config.yaml
model: "audio frame classifier"
dataset: "synthesized solo parts of chorales (CocoChorales)"
train_examples: 39062
gain_aug_db: 6
noise_aug: 0.002
n_mels: 40
hop_length: 160
input: "log_mel"
spec_augment: true
win_length: 512
num_classes: 73
output_stride: 2
arch: "tdnn"
norm: "batchnorm"
activation: "elu"
depths: [12]
kernel_size: 5
stem: "single"
widths: [192]
init: "torch_default"
optimizer: "adamw"
lr: 0.0021
beta1: 0.9
beta2: 0.98
eps: 1e-06
grad_clip: 1.0
steps: 19500
batch_size: 128
epochs: 63.9
lr_schedule: "wsd"
decay_fraction: 0.3
final_lr_fraction: 0
warmup_steps: 580
weight_decay: 0.0
Rows from block 3, named by matrix and row number. Each number is 128 + 32 x the weight over the matrix's rms, rounded and kept within 0 to 255. All counts start at 0.
# conv: pointwise conv (model.blocks.3.conv.weight, 192x192x1), inputs 64-127
conv.15 [144 134  46 115 182  98 153 122 161 178 133 101  94  86 169 155 130 151 151 126 147 142 112 145 129 158 106 136  29 115 131 137 159 152 146 142 148  70  99 112 168  81 121  94 139 133 125 174 154 147 114  77 120 134 167 121 109 125 166  82 155 127 107 150]
conv.16 [136 109 132 132  97 142 139 129 127 124 105  56 143 119 150 115  97 118  96 122 109 107  62 181 144 156  43 102  79 157 139 143 168 162  61 121  87 183 126  98 140  54 162 144 154 108 107 173 112 157 155 152 101 104 114  54  42 175 146  85 105 151 114 146]
conv.17 [154 154 156 149  98 116  91 197 127 200 111 134 102 109 132  98 140 130  65 142 168 123 119 156 104 159 132 140 118 141  95 180 103 183 155 148 141 140 152 169 148 127 149 145 145  98  70 131 135  79 142 137 132  70 130 160 124  79  93  78 118 142  64 131]
conv.18 [104 132 124  86  86  99 146 142 137 127 128 178  67  66 166 120 196  78 174 164 142 109 131 113 156 187 122  68 152 139 145 143 143 148 140 109  88 166 154  81 162 131 164  78 139  86 103 134  91  91 121 117 144  95  69 102 117 124 138 162 160 183 131 121]
conv.19 [ 99 166 148 126 151 152 172 159 145 138 158  73 159 154  91 105 167 173 134 117 136 108 155 176 163 151 118 108  70  78 119 166  67 160 107 105  46 108 182 142 161 133 147 143 121  68  94 162 114 144 146 129 122 137 104 133 165 156 124  66 159 127 104 126]
conv.20 [104 119 145 125 103 120 143 160 151 181  85 100  64 155 114 112 169 144 166 114 178 112 164 155 110 168 150  95  68 129  76 150  73 142 162 139  59 135 124 143 137 102 136 130 105 147 137 142 130 132 157  95 148 153 142 151 113 156 120 118 135 150  69 138]
conv.21 [140  54 153 110  69 196  90 130 134 165 133 137 129 147 131 162 146  69 119 115 122 156  92 127 116  29 113  91  88 132 125 106 104 114  64 196 168 135 131 112 215 107 149 127 172 124 122  91 139 119 124 143 115 116 147 129  72 105 121 120 185 135 201 123]
conv.22 [137 121  79  91 100 185 135  88  34 130  67 133 165 166 118 123 130 139  59  82  96 150 162 126 144 128 118 125 122 134 103  98 153 153 107 136 143 142 135 150 150 101 159 166 130 114 132 161  76 120 153 143 139 114 135 167 134 173  71 114 116 138  96 140]
conv.23 [ 93 142 111  41 128 139 153  99 111 145 141 150 128 124 137 173 109 149 184 164 123 136 145 100 129 150 104 130 162 152 133  61 120 132 135 163  71 122  67 123 129 105 101 117 137 143  97 138 147 135 147 137 111 106 168  91  57  94 133 101  41 187 136 168]
conv.24 [121 133  98 124 139 146  66  87 121 166  65 113 106 127 145 137  92 148 109  80 115  71 122 128 132  90 162 140 191 194  91  69 175 154 113 146 101 102 109  55 148 111 124 127 134 191 154 126  65 104 126 117  93 168 142 152 133 143 154  84 143 143 141 170]
conv.25 [151 226 144 132 162 176 121 230 148 154 151 194 205  86 131 112 146 133 147 116 124 153  79 100 165 190 164 115 127 144 171 105  99 115 165 131 107 198 150 180  54 143  97 160 133 136 128 128 212 151 142 138 160 134  86 120 156 127 133 116 116 111 110 154]
conv.26 [149 221 156 168  75 156 134 122 128 134  95 158 164 163  95 155 126  71 151  96 137 158 127 172 142 164 102 109 130 161 110  89  95 138 201 124 157  76  57 156 163  97 119 129 175 137 120 131 234 166 181 138 171 135  90 114 117 149 133 114 121 130 160 158]
conv.27 [ 92  89  78  98 112 111 101 109 128 170  91 159  80 120 143 164  83 137  81  96 146 141 116 124 161 136 134 169 196 134  83 129 178 104 197 106 100 188 170 147 116 157 164 116 115 141 101 115  78 153  78 139 179 169 141 160  98 120 136  97 137  38  81 152]
conv.28 [147 103 152 137 164 129 151 106  62 131 125  72  95 122 145 131 146  93 126  98 113 120 149 138  92  90 168  66 101  92  64 113  95 148 178 155 255 114 134 120 186  95 102 161 186  94 105 130 136 138 136  95  69 100 119 137  99 154 117 116 172 144 135 127]
conv.29 [163 163 194 110 140 118 128  87 120 102 153  87 193 151 121  85 141  94 128 132 125  94  97 129 130 138  99  88 133 125 173 138 180 121 113 138  86  76 153 137 135 111 151 146 103  93  65 101  76 101 171 116 151  69  85 143 161 150  62 105 167 125 138  99]
conv.30 [150 143 141 101 116 140  66 113 101 123 143 165  97 117 133 188 118 128 155 142  38 164  88 122 136 132 109 150  94 119 150  57 145 144 119 155 100 163 122 152 122 104 134 139 117 132 107 118 116  37 125 163 151  77 180 161 147 165  97 138 141 122 141 157]
conv.31 [118 112 138 127  55 155 135 128 149 110 165 172 210 171 112 112 117 133 152 159 135 105 163 140 156 148  81  85 125 125 139 140 151 102  47 107  79 223 156 133  92 120 154 119 101 151 132 124  91 127 168 137 131 122  98 116 145 154  86 134 110 125 167 131]
conv.32 [119 131 107 120 126 126 108 137 128 102 107 163  94  96 148 104 141 123 142 117 139  41 133 108  31 169 107 109  86  83 128 129 120 147  69 111 128 155 101 122  92  75  96 143 150  34  99 105 144  52 118 123  64  46 153  67 109 126 119 186  93 174 135  98]
conv.33 [133  86 151 165 127  92 131 154 158  96 134  78  57  86  95  53 103 168 148  77 164 113 130 151 122 131 122 139  78 140 156 136 177 116 107 150  76 152  87 148  61 114 130 114  97 130 107 127 113 124  95 132 150 117 152 120  97 168  78 219 104 111 147 126]
conv.34 [127 154 116 121 167 181 105 239 137 127 148 192 154  10 130 104 143 126 128 104 119 128 103 118 135 123 110 125  90 157 159 112  78  99 153 115  85 177 109 133 128 143 104 123 114 139 111 110 141 134  87 123 113 140  71  90 130  97 130 130 156 146 115 118]
conv.35 [129 208 115 125 154 144 141 197 169 104 145  42 199 175 130 130 149 112 168 143 136 118 139 180 134 111 157 134  98 139 103 129 103 148 130 102 140 103 146 143 101  92 107 142 142 122 132 138 113 136 165 137 127  97  76 113 128 148 165  89 121 151 106 111]
conv.36 [113 166 102 112 173 100 103  87  56  94 123 137 104 106  78 151  60 162 109 117  49  89 129 103 159 104 121 178 135 122 118  64 158 176 149 119  90  64 126 163 126  87 131 130 104 135  92 119 115  92 150 177 131 141 170 135 136 160 103 148 139  75 124 175]
conv.37 [ 90 128 106 133 121  99 144 176 178 187 109  86 118  44 108 154 123 111 129 137 166 165 162 122 156 131 151 145  87 139 119 110 162 114 121 177 151 152  94 175 166 109 143 107  87 134 139  88 105 146 119  72 151 162 147 155 132 109 174 147 130  90 119 115]
conv.38 [110 108 145 150 150 121 141 107 214 112 146  91  73 158  97 100 164 125  98 135 165 115 148 129  77 124 121  92 107 113 136 155 120 112  77 121 107 157 162 116  59 149  73 104 126  97 109  66 122 140 117 128  95 142 116 124 123 157 153 130 151 134  90 101]
conv.39 [136 148  42 137 107 121 107  88   7 143 107 129 153 118 156 166  82 126  89 117  39 169 102 129 132 112 102 166  79  89 105  86 161 135 117 128  98 112  85 130 137 129 126 111 135 112 132  97 135 122 124 134 129 118 152 138 131 105 137  88  77 111 114 118]
conv.40 [151 165 138  77 128 116 130  66 129 162 102  65 184 162 128 122  79 112 104 100 156 122 137 123  82 121 104 164 181 155 101  68 144  98 116 130 109  49  90 104 129 110 103 159 122 124  84 104 148 146 123  82 140 118 103 155 130 111 138 113 121 129 107  86]
conv.41 [180 128 194 114 132 132 120  99  95 126 141 125 133 213 105 113 150 133  94 132 115 183  78 123  97 116  87 147 147 146 187 113 165 140 110 182 159 108 111 105  98 134 139 150  87  93  74 154 159  87 118 184 185  60 190 179 183 152  73 142 153 158 165 135]
conv.42 [ 42 115 124 136 100 113 121 169 137 174 143  74 148  72 121 105 133 112 119 143 140 138 195  74  47 117 139  96 110  43 113 145 159 104 122  92  47  54  94 137 142 149  32  50 127  96 121  71 109 147 115 117  89 130  84 100 107 115 123  99  95 127 110 107]
conv.43 [140 135 114 129 107  94 103 150 130 171 154  84 168 157 143 144 115 104 100  92 153 108  75 130 134 148 133  83 127 119  64 163  86 122 121 151 203 166 140 130 127 122 148 120 143 142 107  88 162 109 122  11 143 122  82 137  82  45 118  84  95 116  70  84]
conv.44 [111 114 119 174 108  87 125 130 166 149 160 102 127 102  93  99 172 133  84 123 120 147 123 180 126  98  53 155  69  81 185 155 176 107  58 167  82  90 134 119 158  79 142 106 146  45  96 156  96 150  98 190 164 110  96 140 113 176 116 120 177 133 114 165]
conv.45 [124 103 116 122 116 175 135 102   8 112 115  81 156 149 119 165  96 137 125  95  82 150 156 110 126 115 153 126  95 115 131  80 163 167 126 113 168 120 121 197 120 109  92 172 133 150 148 146 134  93 132 151  82  99 177 101 115 193 120 151  67 133 126 147]
conv.46 [158 114 134 175  82  82 168  41 103 117 134 140 128 225 145 167 116 152 161 110 144 145 146 183 138 152 138  93 125 109  80 129 192 119 205 127 157  26 136 117  97 110 154 136 145 156 141 122 136 153 179  86 161 153 164 144 108 139 127 137 136 115  94 117]
conv.47 [ 96 114 139 161 125  94 106 123 127 109 113 165 120 120 122 161 158 117  78 185  95 155 137 118 112 148  92 162 179 146 159 146 170 133 151 144 111 141 140 142 153 127 116 148 162 154  94 148 152 148 113 250 139 134 143  84  63  74 153 100  93 132 115 214]
conv.48 [141  93 146  92 206 149 143 164 121 169 143 171 141 185 128 128 136 138 135 118 146 151  94  87 148 101 116  98 119 131 118 148 112 104 152 112 191 137 191 122  69 158 146 101  94 114 117 127  93 158 142 123  94 111  92  84 137  92 129  94 120 130 157 126]
conv.49 [107  71 115 153 138  82 106 249 151 190 120  86 115  74  94 185 119 109 103 117 108 143 127 108 138 125 129 105 143 133  94 148 140 103 216 200 180 147 136 121 152  98 140 120 131 100  69 109 176 145 151 173 181 133 146 137  85 113 102 129 160 102 140 163]
conv.50 [ 80 133 127  91 138 125 127 173  93  79 170  79 120 141  95 127 207 102 189 168  86 155 154 120 140 109 160  73 159  97 142 128 169 136 140 148 149 150 169 107 143 156 145 108 121 129 139 112 114 131 151 170 150 147 135 155 169 117 122 165 184 128 120 131]
conv.51 [122  82 122 143 249  14 156 183 142 145 153 103 198 182 162 132 116 128 169 138 115 137 130  91 122 136 166 134 151  98 147 149 121 137 174 183 157 124 143 132 138 134 122 152 108 125 135 115 101 118  95 106 123 113 154 135 155 108 132 105 105 151 129 130]
conv.52 [139  75 154 157 111 129  93  89  78 108 113 130  59 129 134  63 122 155  63  94 110 112 131 163  75 134 104  82  66  90 124 149 118 134 120 165 116 152 113 132 133  75 108 139 173 126  95 149 140 118 126 152  26 115 159  60  46 180 133 148 124 156 126 177]
conv.53 [109 185  72  94 184 155 117 126 165 106 134 102 140  58 157  92 133  84 174 135 126 133 103 150 159 152 134 117  45 115 119 112 152 122 136 120  75  76 137 166 178  77 126 115 154 109 145 147 131 102 153 130 118 140 105 100  89 163 174 142 107 126 123 171]
conv.54 [122 135 133 120  87  82  87 137 136 109 114  40  97 115  74 136 131 143 101 127 135 158 114 139 137 138 110 169 113 130 176 118 173 117 104 148  85 129  63  68 130 155 140 123  74 125  12 139 114 112  95 135 164  89 156 153 137 108 129 151 116 118 129  96]
conv.55 [148  98 160 114  82 172 127 155 121  94 120 102 208 139  78  84 164 135 149  94 133  86 128 172 120 134 121  65 119 148 139 115 129 112  47 167  90 160 110  92 198 104 150 124 108 131 136 102 118 150 156 133 126 147 120 136 131 153 118 171 170 128 138  95]
conv.56 [132 156 154 121 112  98 130 132  57 138 136 190 144 105  89 156 147 162 116  93 109 167 127 102 116 172  87 121  96 140 132 141 118 187 169 157 112 159 103 159 183 122 168  99  70 124 100 128  80 154 162 148 144 118 126 123 115 145  20 121 159 141 124 182]
conv.57 [ 56 135 169 151 102 132 119 124 152 158 135 123 123 111 116 141  90  77 158 152 169 103 242  79  87 141 197 124 133  75  60 149 131 126 104 112 153 154 121 150 127 136  44 135 146  96 133  60 158 109 147  33 103 122 145 135 136 103 123 118 103 131 142 107]
conv.58 [ 99 137 104 101  77 121  21 255 141 168 114  23 166 151  83 144 118 130 152  75 152  92 104 137 131 103 185 113 157 107  87 140  63 151 130 112 185 114 129 109 117 181 131 167 100 154  92 107 158  89  91  68 185 123 110 180 154 102 134 108 113 113  77 102]
conv.59 [103  76 123 120 146 143 153 232 102 125 156 125 185 184 113 125 100 159 128 145 129 113 142  84  93 158 115 136 146  93 160 154 146 106  82 144  35 255 126 136 115 152  91 127  89 127 103 124 130 147  97 137 118  88 187 129 139  96 110 133 114 120 104  91]
conv.60 [183  28 127 112 131 145 145 204 109  75 143 190 134 149 124 162 132  76 123 107  97 127 133 125 120  88 146  97 133 149 124 134 153 124 218  96 184 159 153 133  88 130 107 115 129 178 129 109 110 139 169 132 123 123  86 118 100 124 153 135 152 108 104 126]
conv.61 [140  87 155 173  97 119 130 134  97 110 157 145 179 137 118 147 145 128 161  94 115 180 172 161 153 157 115  64  67 131 136 138 151 176  95 172 131 153 133 132 186  98 150 176 137 131 152 178  45 102 185 154 121 114 163  85  95 193 123 144 118 142 112 198]
conv.62 [115 124 113 181 148 111 119 155 168 106 130 107 119 102  83 128  96 109 139 126 157 125 184 159 117 110 134 134 105  91 135 126 139 118 142 135 113 114 129 132 157 119  80 165 139 123 124 175 118 150 103 125 108 112 109 123 100 211 177 122 171 104 121 133]
conv.63 [138 154 162 158  75 161 148 192 102  89 149 112 104 192  68 109  99 143  95 134 140  78 151 101  63 159 117 109  90 107 113 111  86 119 176 129 125 173 116 150  68 135  89 141 137 141  67 118 157 106 166 143 127 103 129 120 115 165 112 142 161 128  97  63]
conv.64 [161  76  86 142 152  62 191 185 147  94 105 173 128 129 146 156 118 134 133  95 140 126 132 114 128 160  77 135  87 129 163 132 191 110 163  72 153 123 145  73 142  88 122 129  89  80 109 114  99 161  65 104 113  92 157 131 150 119 144 119 150 148 101  44]
conv.65 [110 139 167 215  85 109  89 122  82 117 156 160 116 106 145 165 120 104 155 139  85 112 147  86 129 148 157  64 140  95  92 141  81 131  92  47  98 153 154 167 160 143  99 176 165 141 170  75 147  44 119  65 103  98 158 115 151 150 138 159 157 108 119 107]
conv.66 [121 140  88 124  86 183  89 212 109 115 124 125 186 114  95 141  96 126 129  93 145 123 151 116 125 148 139 108 120 138  73 112  93 117 191  94 134  59 114 135 111 115 111 169 129 151 137 163 174 126 160 123 148 137 116 131 125 170 110  80 115 118  36 137]
conv.67 [145 159 110  74 136  60 154 121 117 125 162  76 163 144 136 138 159 161 159 141 115 103 177 143 171 187 175 120 174 114  99 133  71 149 103 169 131 196 112 100  68 122 145 106 128 120  87 130 103 156 119 122 111 147 126 152 122 124 133 109 127 128  80 119]
conv.68 [138 122 112 114  87 126 131  77 183 153 113  95 102 111 205 153 180  83 124 198 147 105 134 118 151 152 148  80 136 147 114 122 191 173 128 136 113 102 156 164 162 146 128 169 188 122 114 113 133  66 154 150 104 134 117 113 111 127 172  65  95 172 118 155]
conv.69 [121 128 109 115 110 159  99 182 135  55 122 127 112  82 124  97 164 135 130 132 129  83 141 166  98  93 126  68  85 101 157 130 126 147 125 133  44 127 130  68 110 135  93 107 172 145 109 164 124 106 159 148  25 131 107  60  86 146 171 121 130 193 122 159]
conv.70 [105 147 134 175  95  63 107 153 152 141 160 122 149 104 114 117 167 126 148  82 125 155 131 101  89 148  99  97 139 136 158 154 141  67 118 122  88 157 112  99 177 113 173 118  91 100 164  94  63 121 106 141 192 123 148  82 145 108 142 162 151 141 102  98]
conv.71 [160  92 178 128 179 202 177 132  86  93 166 199  62 240 141 148 125 188 165 128 126 141 169 184 131 187 117 123  77 136 145 114  84 152 125 118 159  96 116 145 154 123 121 127 149 150 115 160  99 126 173 102 112 115 143 129 121 165 123 146 158 139  92 118]
conv.72 [143 105 135  97  93 122  69  82 148 101  98 170 109 154 121  95 168 107 131 123 174  64 116 130 118 149 148 136 133 135 109 156 149 160 148 114 182 117 106 129 142 161 151  45 110 140 109 113 129  87 158  44 144 126  95 132 118  72 144 177  89 134 105 115]
conv.73 [118 128 139 175 153 110 159 166 158  94 142 112 136  71 158  92 163 108 105 155 133  96 148 125 102 136 133 106 138  73 131 184 139 111  37 108  38 125 175  96 106 160  79 136 158  36 102  80 123 104 107 104  74  54  83 126 144  79 149  96 143 126 136  73]
conv.74 [112  87 136 116  99 214 103 140 122 117 151  35 164 129 112 112 155 128 110 119 122 125 137 149 120  75 108 108  83 146 119 136 148 113   0 125  75 178 114 111 201 128 101 129 133 107 121 124 108 132 106 114  70 121 132 103 103 133 170 140 102 152 182  54]
conv.75 [157 100 138 146 105 114 139  98 200  92  96 183 159 119 143 142 113 129  73 174 157 164 100 110 129 159 107 102 148 162 137 143 173  67 130 122  82 207 141 129 105 177  96 128 121 145 101  87 114 147 112 108 105 125 117 117 108  88 197  98  93 129 125  83]
conv.76 [128 104 167 153 160  79 155 126  66 133 178 117  89 109  45 160  27 155  52  68 101 152 142 121 130 123 103 160  89 126 132 141  81 166 151 118 127 114 115 152 127 134 133 141  65  89  31 133 142 161 133 149 139 102 168 106 118 152  83 114 128  72 114 135]
conv.77 [132 114 171  67  89 141 112 145 161 208  76 149  79  59 175 129 165 104 148 172 170  84 142 129 103 139 134 105 138 143  91 146 144 170 127 160  70 116 117 137 164 102 125 124 147 106  97 157 103 106 123 139 109  95 111 145  83 101  77  46 118 196 115 170]
conv.78 [ 77 104 140 104 146 159 140 101 141 178 117 101 119 124  94 164 150 123 143 147 128 155 152 130 116 118 144 162 109  47 141 131 107 163  95 145 147 170 119 136 133 147  86 138 130  36  66 155 144 122 118 178 127 111 174 177 144 130  68  61 128 156 128 165]
conv.79 [156  97 154 134  88 184 139 120 125  82 105 250 126 200  96 158 131 147 138 131 131 128 132 160 160 169 108 137 167 147 114 122 145 136  99  95 126 220 126 128 120 142 150  65 137 142 131 141  81 120 137 103 132 141 119 137  89 149 145 162 134 135 108  88]
conv.80 [143 183 128 158  77 189 108 163 128 125 139 231 111  71  83  82 130 138 131 113 137  96 111 163 125 133 101  76  19 144 121 133 116 134 170  97  33 146 123  88 135  85 137  67 123 117 138 174 146 129 140 147  85 128  72 124 108 130 131 112 144 125 115 112]
conv.81 [106 105  86 118 121 182 123 123  43  89  98 105 151 137  70 141 136 130 162 106  82 129 155 119 153  79 150 147 100 125 133 109 196 157  66  24 175 113 144 140 193 133 131 127  80 159 117 166 119 151 103 155 110 158 115 143 140 187 135 120 162  83 184 152]
conv.82 [ 90 123  99 113 111 111 106 117 159 115 185  87 106  81 102  78 127 120 159 121 132 132 154 154 152 131 140 131 122  81 170 123 161  61 126 173  98  60 129 137 120 122 174  58 125  91 111  85 133  90 160 106 202 116 104 142 118 136 128 190 148 122  83 104]
conv.83 [ 98 132 111 107 135 111  98 114 110 193 117  55 131 164 120  89 168 130 122  55 123 149 141 127  36 113  96 100 136 130 100 147 138 130 168 138 161  57  35 139 134  77 127  67  88 102 129 157 146 173 106 157 125 134 145  73  86 114  75 122  66 182 123 177]
conv.84 [111  88 153 145 152 100  99 162 116 170 128 138  99 166 120 186 134 125 172  78 124 118 136  71 127 148 160 127 156 150 140 109 122 156 136 158 199 184 136 110 154  97 165 125  88 137 140 100 107  52 142 108 176 119 170 148 154 119 105 171 172 152  81 129]
conv.85 [107  66  91  89  87 155 127 160 153  71 133 103 172 102 113  66 104 115 129 140 164 143 165 107 121 119 174 153 108 110 130 141 226  58 144  91  79 112 106  98 121 179 121 102  73  91 120  85 115 111  98  91 137 114 122 148 130  83 158 173  92 100 154  53]
conv.86 [129 141 113  48 120 168  56 149  81  52 104  90 221 133 113 149 145  58 120  98  99 113 143 220 140 141 133 115 150 149 119  93 142 113  35 129  80 123  77 154 104 119  98 160 165 138 137 131 168 108 120 134 110 137 123 110  88 109 143 107  46 169 125 155]
conv.87 [ 97 131 130 104 154 135  89 116 122 142 122 104 110 111 118 127 126 144 160 105 121 107 152 131 112 140 125 155 185 118 124  95 103  84 131 182 133 136  71 153 130  91 159  79 141 147 145  82 126 127 171 145 197 151 138 153  93  28 126 185  82 142 103 100]
conv.88 [ 86  98 116 105 109 113 112 137  79 115 155 116 176 133  61 156  51 110 154 162  95  80 148  64 172 131 129 164 131  66 158 111 101 116 135 103 117 119 105 193 122 138 115 114  87 150  95  95 227 125 106 167 153 125 147 118 123 130 104 103  50  67 127 133]
conv.89 [137  33 113 103 120 155 137 151 182 148  62 142 151 143 100  85 156 115 150  74 174  78 188 112 102 152 144 166 161  83 133 140 127 133 140 124 204 195 118  80 172 148 118  99 129  88 124 129 146 158  98 109 141 148 118 185 122  78 145 137 134 164 117 142]
conv.90 [139  95 129  77 135 137  12  84 140 112 111 159 122  75 102 106 114 150 145 128 116  27  41 135 142 121 135 133 162 146 141 121 154 163 147 132 106 134 109 139 143 116 153  40  92 158 112 132 120  70 140 136 118 120  58 135  90 148 123 138 117 117 165 171]
conv.91 [116  97 123 132 147 102 106 202 159  88  75 117 152 128 133  91 166  66 151 114 133 114 129 149 148  27 156 128 167 122  99 122 160  91 108 126 207 111 135  91  87  93 132 112 138 131 126 145  51 101  67 133 145 113  63 138 156 115 143 145 128 169 189  91]
conv.92 [119 174 163 125 119  87 146  77 107  54 152 176 127 157 108 110 150 141 119 151 152 120 124 147 140 116 123 148  99 116  86 116  74 150 188 113  69 128 120 118 121 137 123 112 144 149 118  95  90 104 174 142 134 114  94 108 106 130 155 112 156 109 109 115]
conv.93 [109 149 139 125  87 153 133 145 122 100 118 230 121  55  67 125  96 146 123  70 135 100 132 109 152 184 107 130 121 143 106 109 102 132 112 104  79 255  94  85 133 155 147  95  74 127 105 123 117 132 111 130 152 130  85 136 142 143  93 114 149  87 147 117]
conv.94 [119 130  91 101 168 146  84 135 137 135 139 111 129 126  87 109 141 120 153 132  95  91 150 138 131  69 173  84 131 106 141  78 199 107 151 170 152 150 136  83 127 142 135  33 114 152 121  85 102  78 182 132 110 169  89 136 144  84 140 121 153 130 127 141]
conv.95 [125 136  69 111  90 128 123 137  90  83  97 127 155 128 124 178  89 138 108 125 105 136 109 110 126 122 129 193 127 135 150  76 140 114 128  34 126 139 113  46 117 163  70 123 104 159 100 117 128 130 103 141 129 112 121 119 151 115 181 125 108 121 151  83]
conv.96 [ 99 170 156 123  97 112  91 124 106 150 139 151 140  68  83  84  97  99 143 142 126 104 157 102  98  74 142 137 116 130  77  97 180 135 125 132  71 131 102 104 138 106 132 106 128 142 136 102 166 109 146 141 174 148 126 180 142 101  63 125 138 131 194 139]
conv.97 [140 128 128 101 122 130  44 157 135 187 105 109  62 115 136 109 140 133 140 114 135  92 100 124 112 134 160 107  97 105  96 118  97 146 183 148 192 152 150 152  91  90 144 120 145 103 101  88 103  48 152 129 112 103 133 155 146 152  82 155 162 123 112 151]
conv.98 [133  96  83 111 130 123 153 137  68 121 109 110 145 128 152 121 111 156  82  95 112 128 170 106 116 142 124 158 111  96 172 132 179 176 122 114  71 144 140 109 144 129 114 161 126  14  65 157 114 113 132 180 130  30 157 141 154 164  92 107 138 151 138 127]
conv.99 [ 80 176 129 167  60 183 106 221 118 121 109 116 161  88 126 104 136 169 119  89 127 109 138 138 176 195 145 132 136 157 121 115  16 109  91 132  77 123  70 140 174 132 141 145 144 132 136 131 178 132 158 143 127 158 140 127 151 144 136 116 132 139 148 116]
conv.100 [ 52  99 111 123 102 131  82 132  48 166 156 162 100 111 101 135  92 110 144 119 103 157 146  91 139 116 161 162 130  27  60 121 179 122  96  94 100 151 129 173 107 141 126  85 108  94 123  85 154 126 109 119 173 119 164 166 130  96   0  96 102  61 114 147]
conv.101 [116  86  93 127 114 123  88 127 146 152  75 139 138  92 110 128 141 178 119  56 173  94 158 161 124 130 166 161 203 158 125 144 165 143 172 135  86 143 118  91 183 131 154  96 128 161 147 153 131 169 103 153 155 189 114 147  55  77 170 130  64 141 125 177]
conv.102 [149 172 101 124 149 114 160 142  53 134 120 100 104  65 162 126  83 134  90 121  97 148 135 104  97 114 113 164  95 135 139  85 120 118 137 139 102  58  84  74 171 106  96 159 168 113 108 109 135 100 112  90  80  94 144 107 117 102 158 118 106 150 150  97]
conv.103 [ 87 122 120  88  73  73  93 147 153 199  82 145 100  75 119 116  99 148  98 133 104 150 103  46  95  90 128  97 108 113  85 125 192 110 164 145  89  94 164  98 164 112  98 176 114  85  79 123 172 143  76 122 125 112 162 131 118  92 129 164 105 119 177 117]
conv.104 [146 146  98  72 121  50 124  96  98 133 149 146 211 197 149 146 136 167 126 136 113  76 143  68 137 252 116 112 139  95 120  96 194 143 223 153 112 128 113 122 141 143 130 136 103 150  97  95 135 127 169  99 109 126 115 122 115 129 111  81  86 111  89 133]
conv.105 [136  86 111 147  83 180  97 131 156 163 101 156 220 154 112 187 119  56 135  90 140 120 145 117 117 109 113  93 140 119 139 120 155 116 193 156 134 146 128 126 190 115 100 173 159 140 159 110 126 124 181 116 126 139 131 134  95 124 124 118 121 126 169 163]
conv.106 [ 92 149  81 126 171  99 169 115  92  82 118 101  83  96 166 111 176 120 161 116 100 135 129  80  92 141 125  84  97 103 122 149 125 126 129  55  96 141 145 133  81  94  73 103 159  74 112  93 107 159 119 128  79 119 107 129 133 112  86 141 164 136 149  89]
conv.107 [ 89 128 100  76 107 132  80 127  26  74  83 105 111 101  86 159 151 106 132 112  70 122 148 113 112 135 111 144 140  73 162  99 145 142 132  91 126 119 124 157 173 126 126 125 112 125  91 155 161 134 108 174 114 117 139 147  98 167  79 123 147 116 140 163]
conv.108 [124 141 109  81 111 143 151 142 129 133 110 106 131 152 123 124  95 117 124 153 152 117 121 123 145 139 175 122 129 122  52 126 115 113 132  81 149 116 145 140 127 171 125 147 114 164 112  90 164 133  90   0 138 163  92 204 186 123 125  84 132  11 122  29]
conv.109 [114 159  89 137 115 150  65 145 115 158  95  83 121  93 158 171  47 142 121 141  35  79  43 118 156 114 122 125 156 159 125  84 142 153 127 139 167 166 128 141 122  53 153 145 152 170 112 112 139 108 121 177 160 105 127 131  91 137 111  38 135 117 124 148]
conv.110 [ 87 155 135 166 161 101  95 124 123 127 134  95 190  20 104 126 125 104  83 106 108 130 120  99  98 121 147 133 169 129  74 120 185 105 119 169 169 152 117  88 184  96 109 143 129 121 152  86 111  70  83 122 117 129 131 142 109  81  91 143 119 105 165 100]
conv.111 [130  87  93 122  73 177 122  94 135  84  99 110 115  80 155  65 136 126 111 139 124  58 115 151 116 167 139 161 136 114 100 144 160 155 109 137  71 143 126 111 148 136 125 143 170  81 122 164 140 113  88 162  91 102 107 130  97 105 123 139  58 159 120 169]
conv.112 [132 106 169 148 114 154 129 141 106 140  69 145  77 125 109  91 151 135 112 113  74 103 134  57  63 196  70 106 157 156 109 110  91 142 107 131  95 160 103 150 131  92 120 179 130 111 105 128 187 121 112 177 161 116 164 157 182 167  78 126 151 164  82 122]
conv.113 [140  88 115 166 183  59 112 169 106  93 107 208  97 105 122 161 115 111 146 117 112 100 152 141 122 119 125 154 121 125 104 110 108 162 145 163 176 116  69 107 182 118 121  91 114 123 126 124 141 106  81  93 142 136 164 146 105 123 122 164 189 100 129 132]
conv.114 [112 124 135 171 142 126 127  71 112 101 111 104 130 220 122 139 119 217 126 125 132 146 149 161 138 161 180 111 103 104  93 144 202 130 182 122 205  58 123 141 118 105 139 143 106 151 121 151 115 155 143 107 151 125 181 140 106 134 148 133 109 126  43 129]
conv.115 [143 116 168 159 125 116 134 150 114 154 122 123 134 165 129 117 109 126 127 157 152 159 169 124  79 139 113  64  41 122 137 131 136 103 118 167 130 173  81 173  85 109  32 150 129 159 118  89 153 142 131 120  86 128 173 141 144 192 125 143 158  98 102 101]
conv.116 [144  92 174 109 175  82 150 110 150 131  98  86  73 106 133 134 167 123 164 116  85  91  46  91  88 149  39  78 142 146 167 163 144 151 106 105 106 129 162 118 145  53 140 121  65  73  97 120 117 119 105 153 138  90 140 146 155 139  54 106 190 151 139 101]
conv.117 [ 90 130 100 148 107 162 105 136 116  34 134  89 140  66 122 121 145 144 125 176  98  51 131 158 149 133 177  70 131  82 132 129 129 159 116 104 113  97 166 134 153 169 114 149 189 133 125 131 111  72 135 177  57 149 104  80 145 124 182 103 117 129 120 150]
conv.118 [ 94 129 167 180 164  43 174  80 146  71 145 123 104 144 120 128 139 112 158 143 124 111 159 113  88 146 125  94 134  73 121 158 165 154 216  79 217 141 149 165 111 104  93 172 136  90 117 138 174 179 118 175 127  99 172  82 142 120 137 141 148 141 124 134]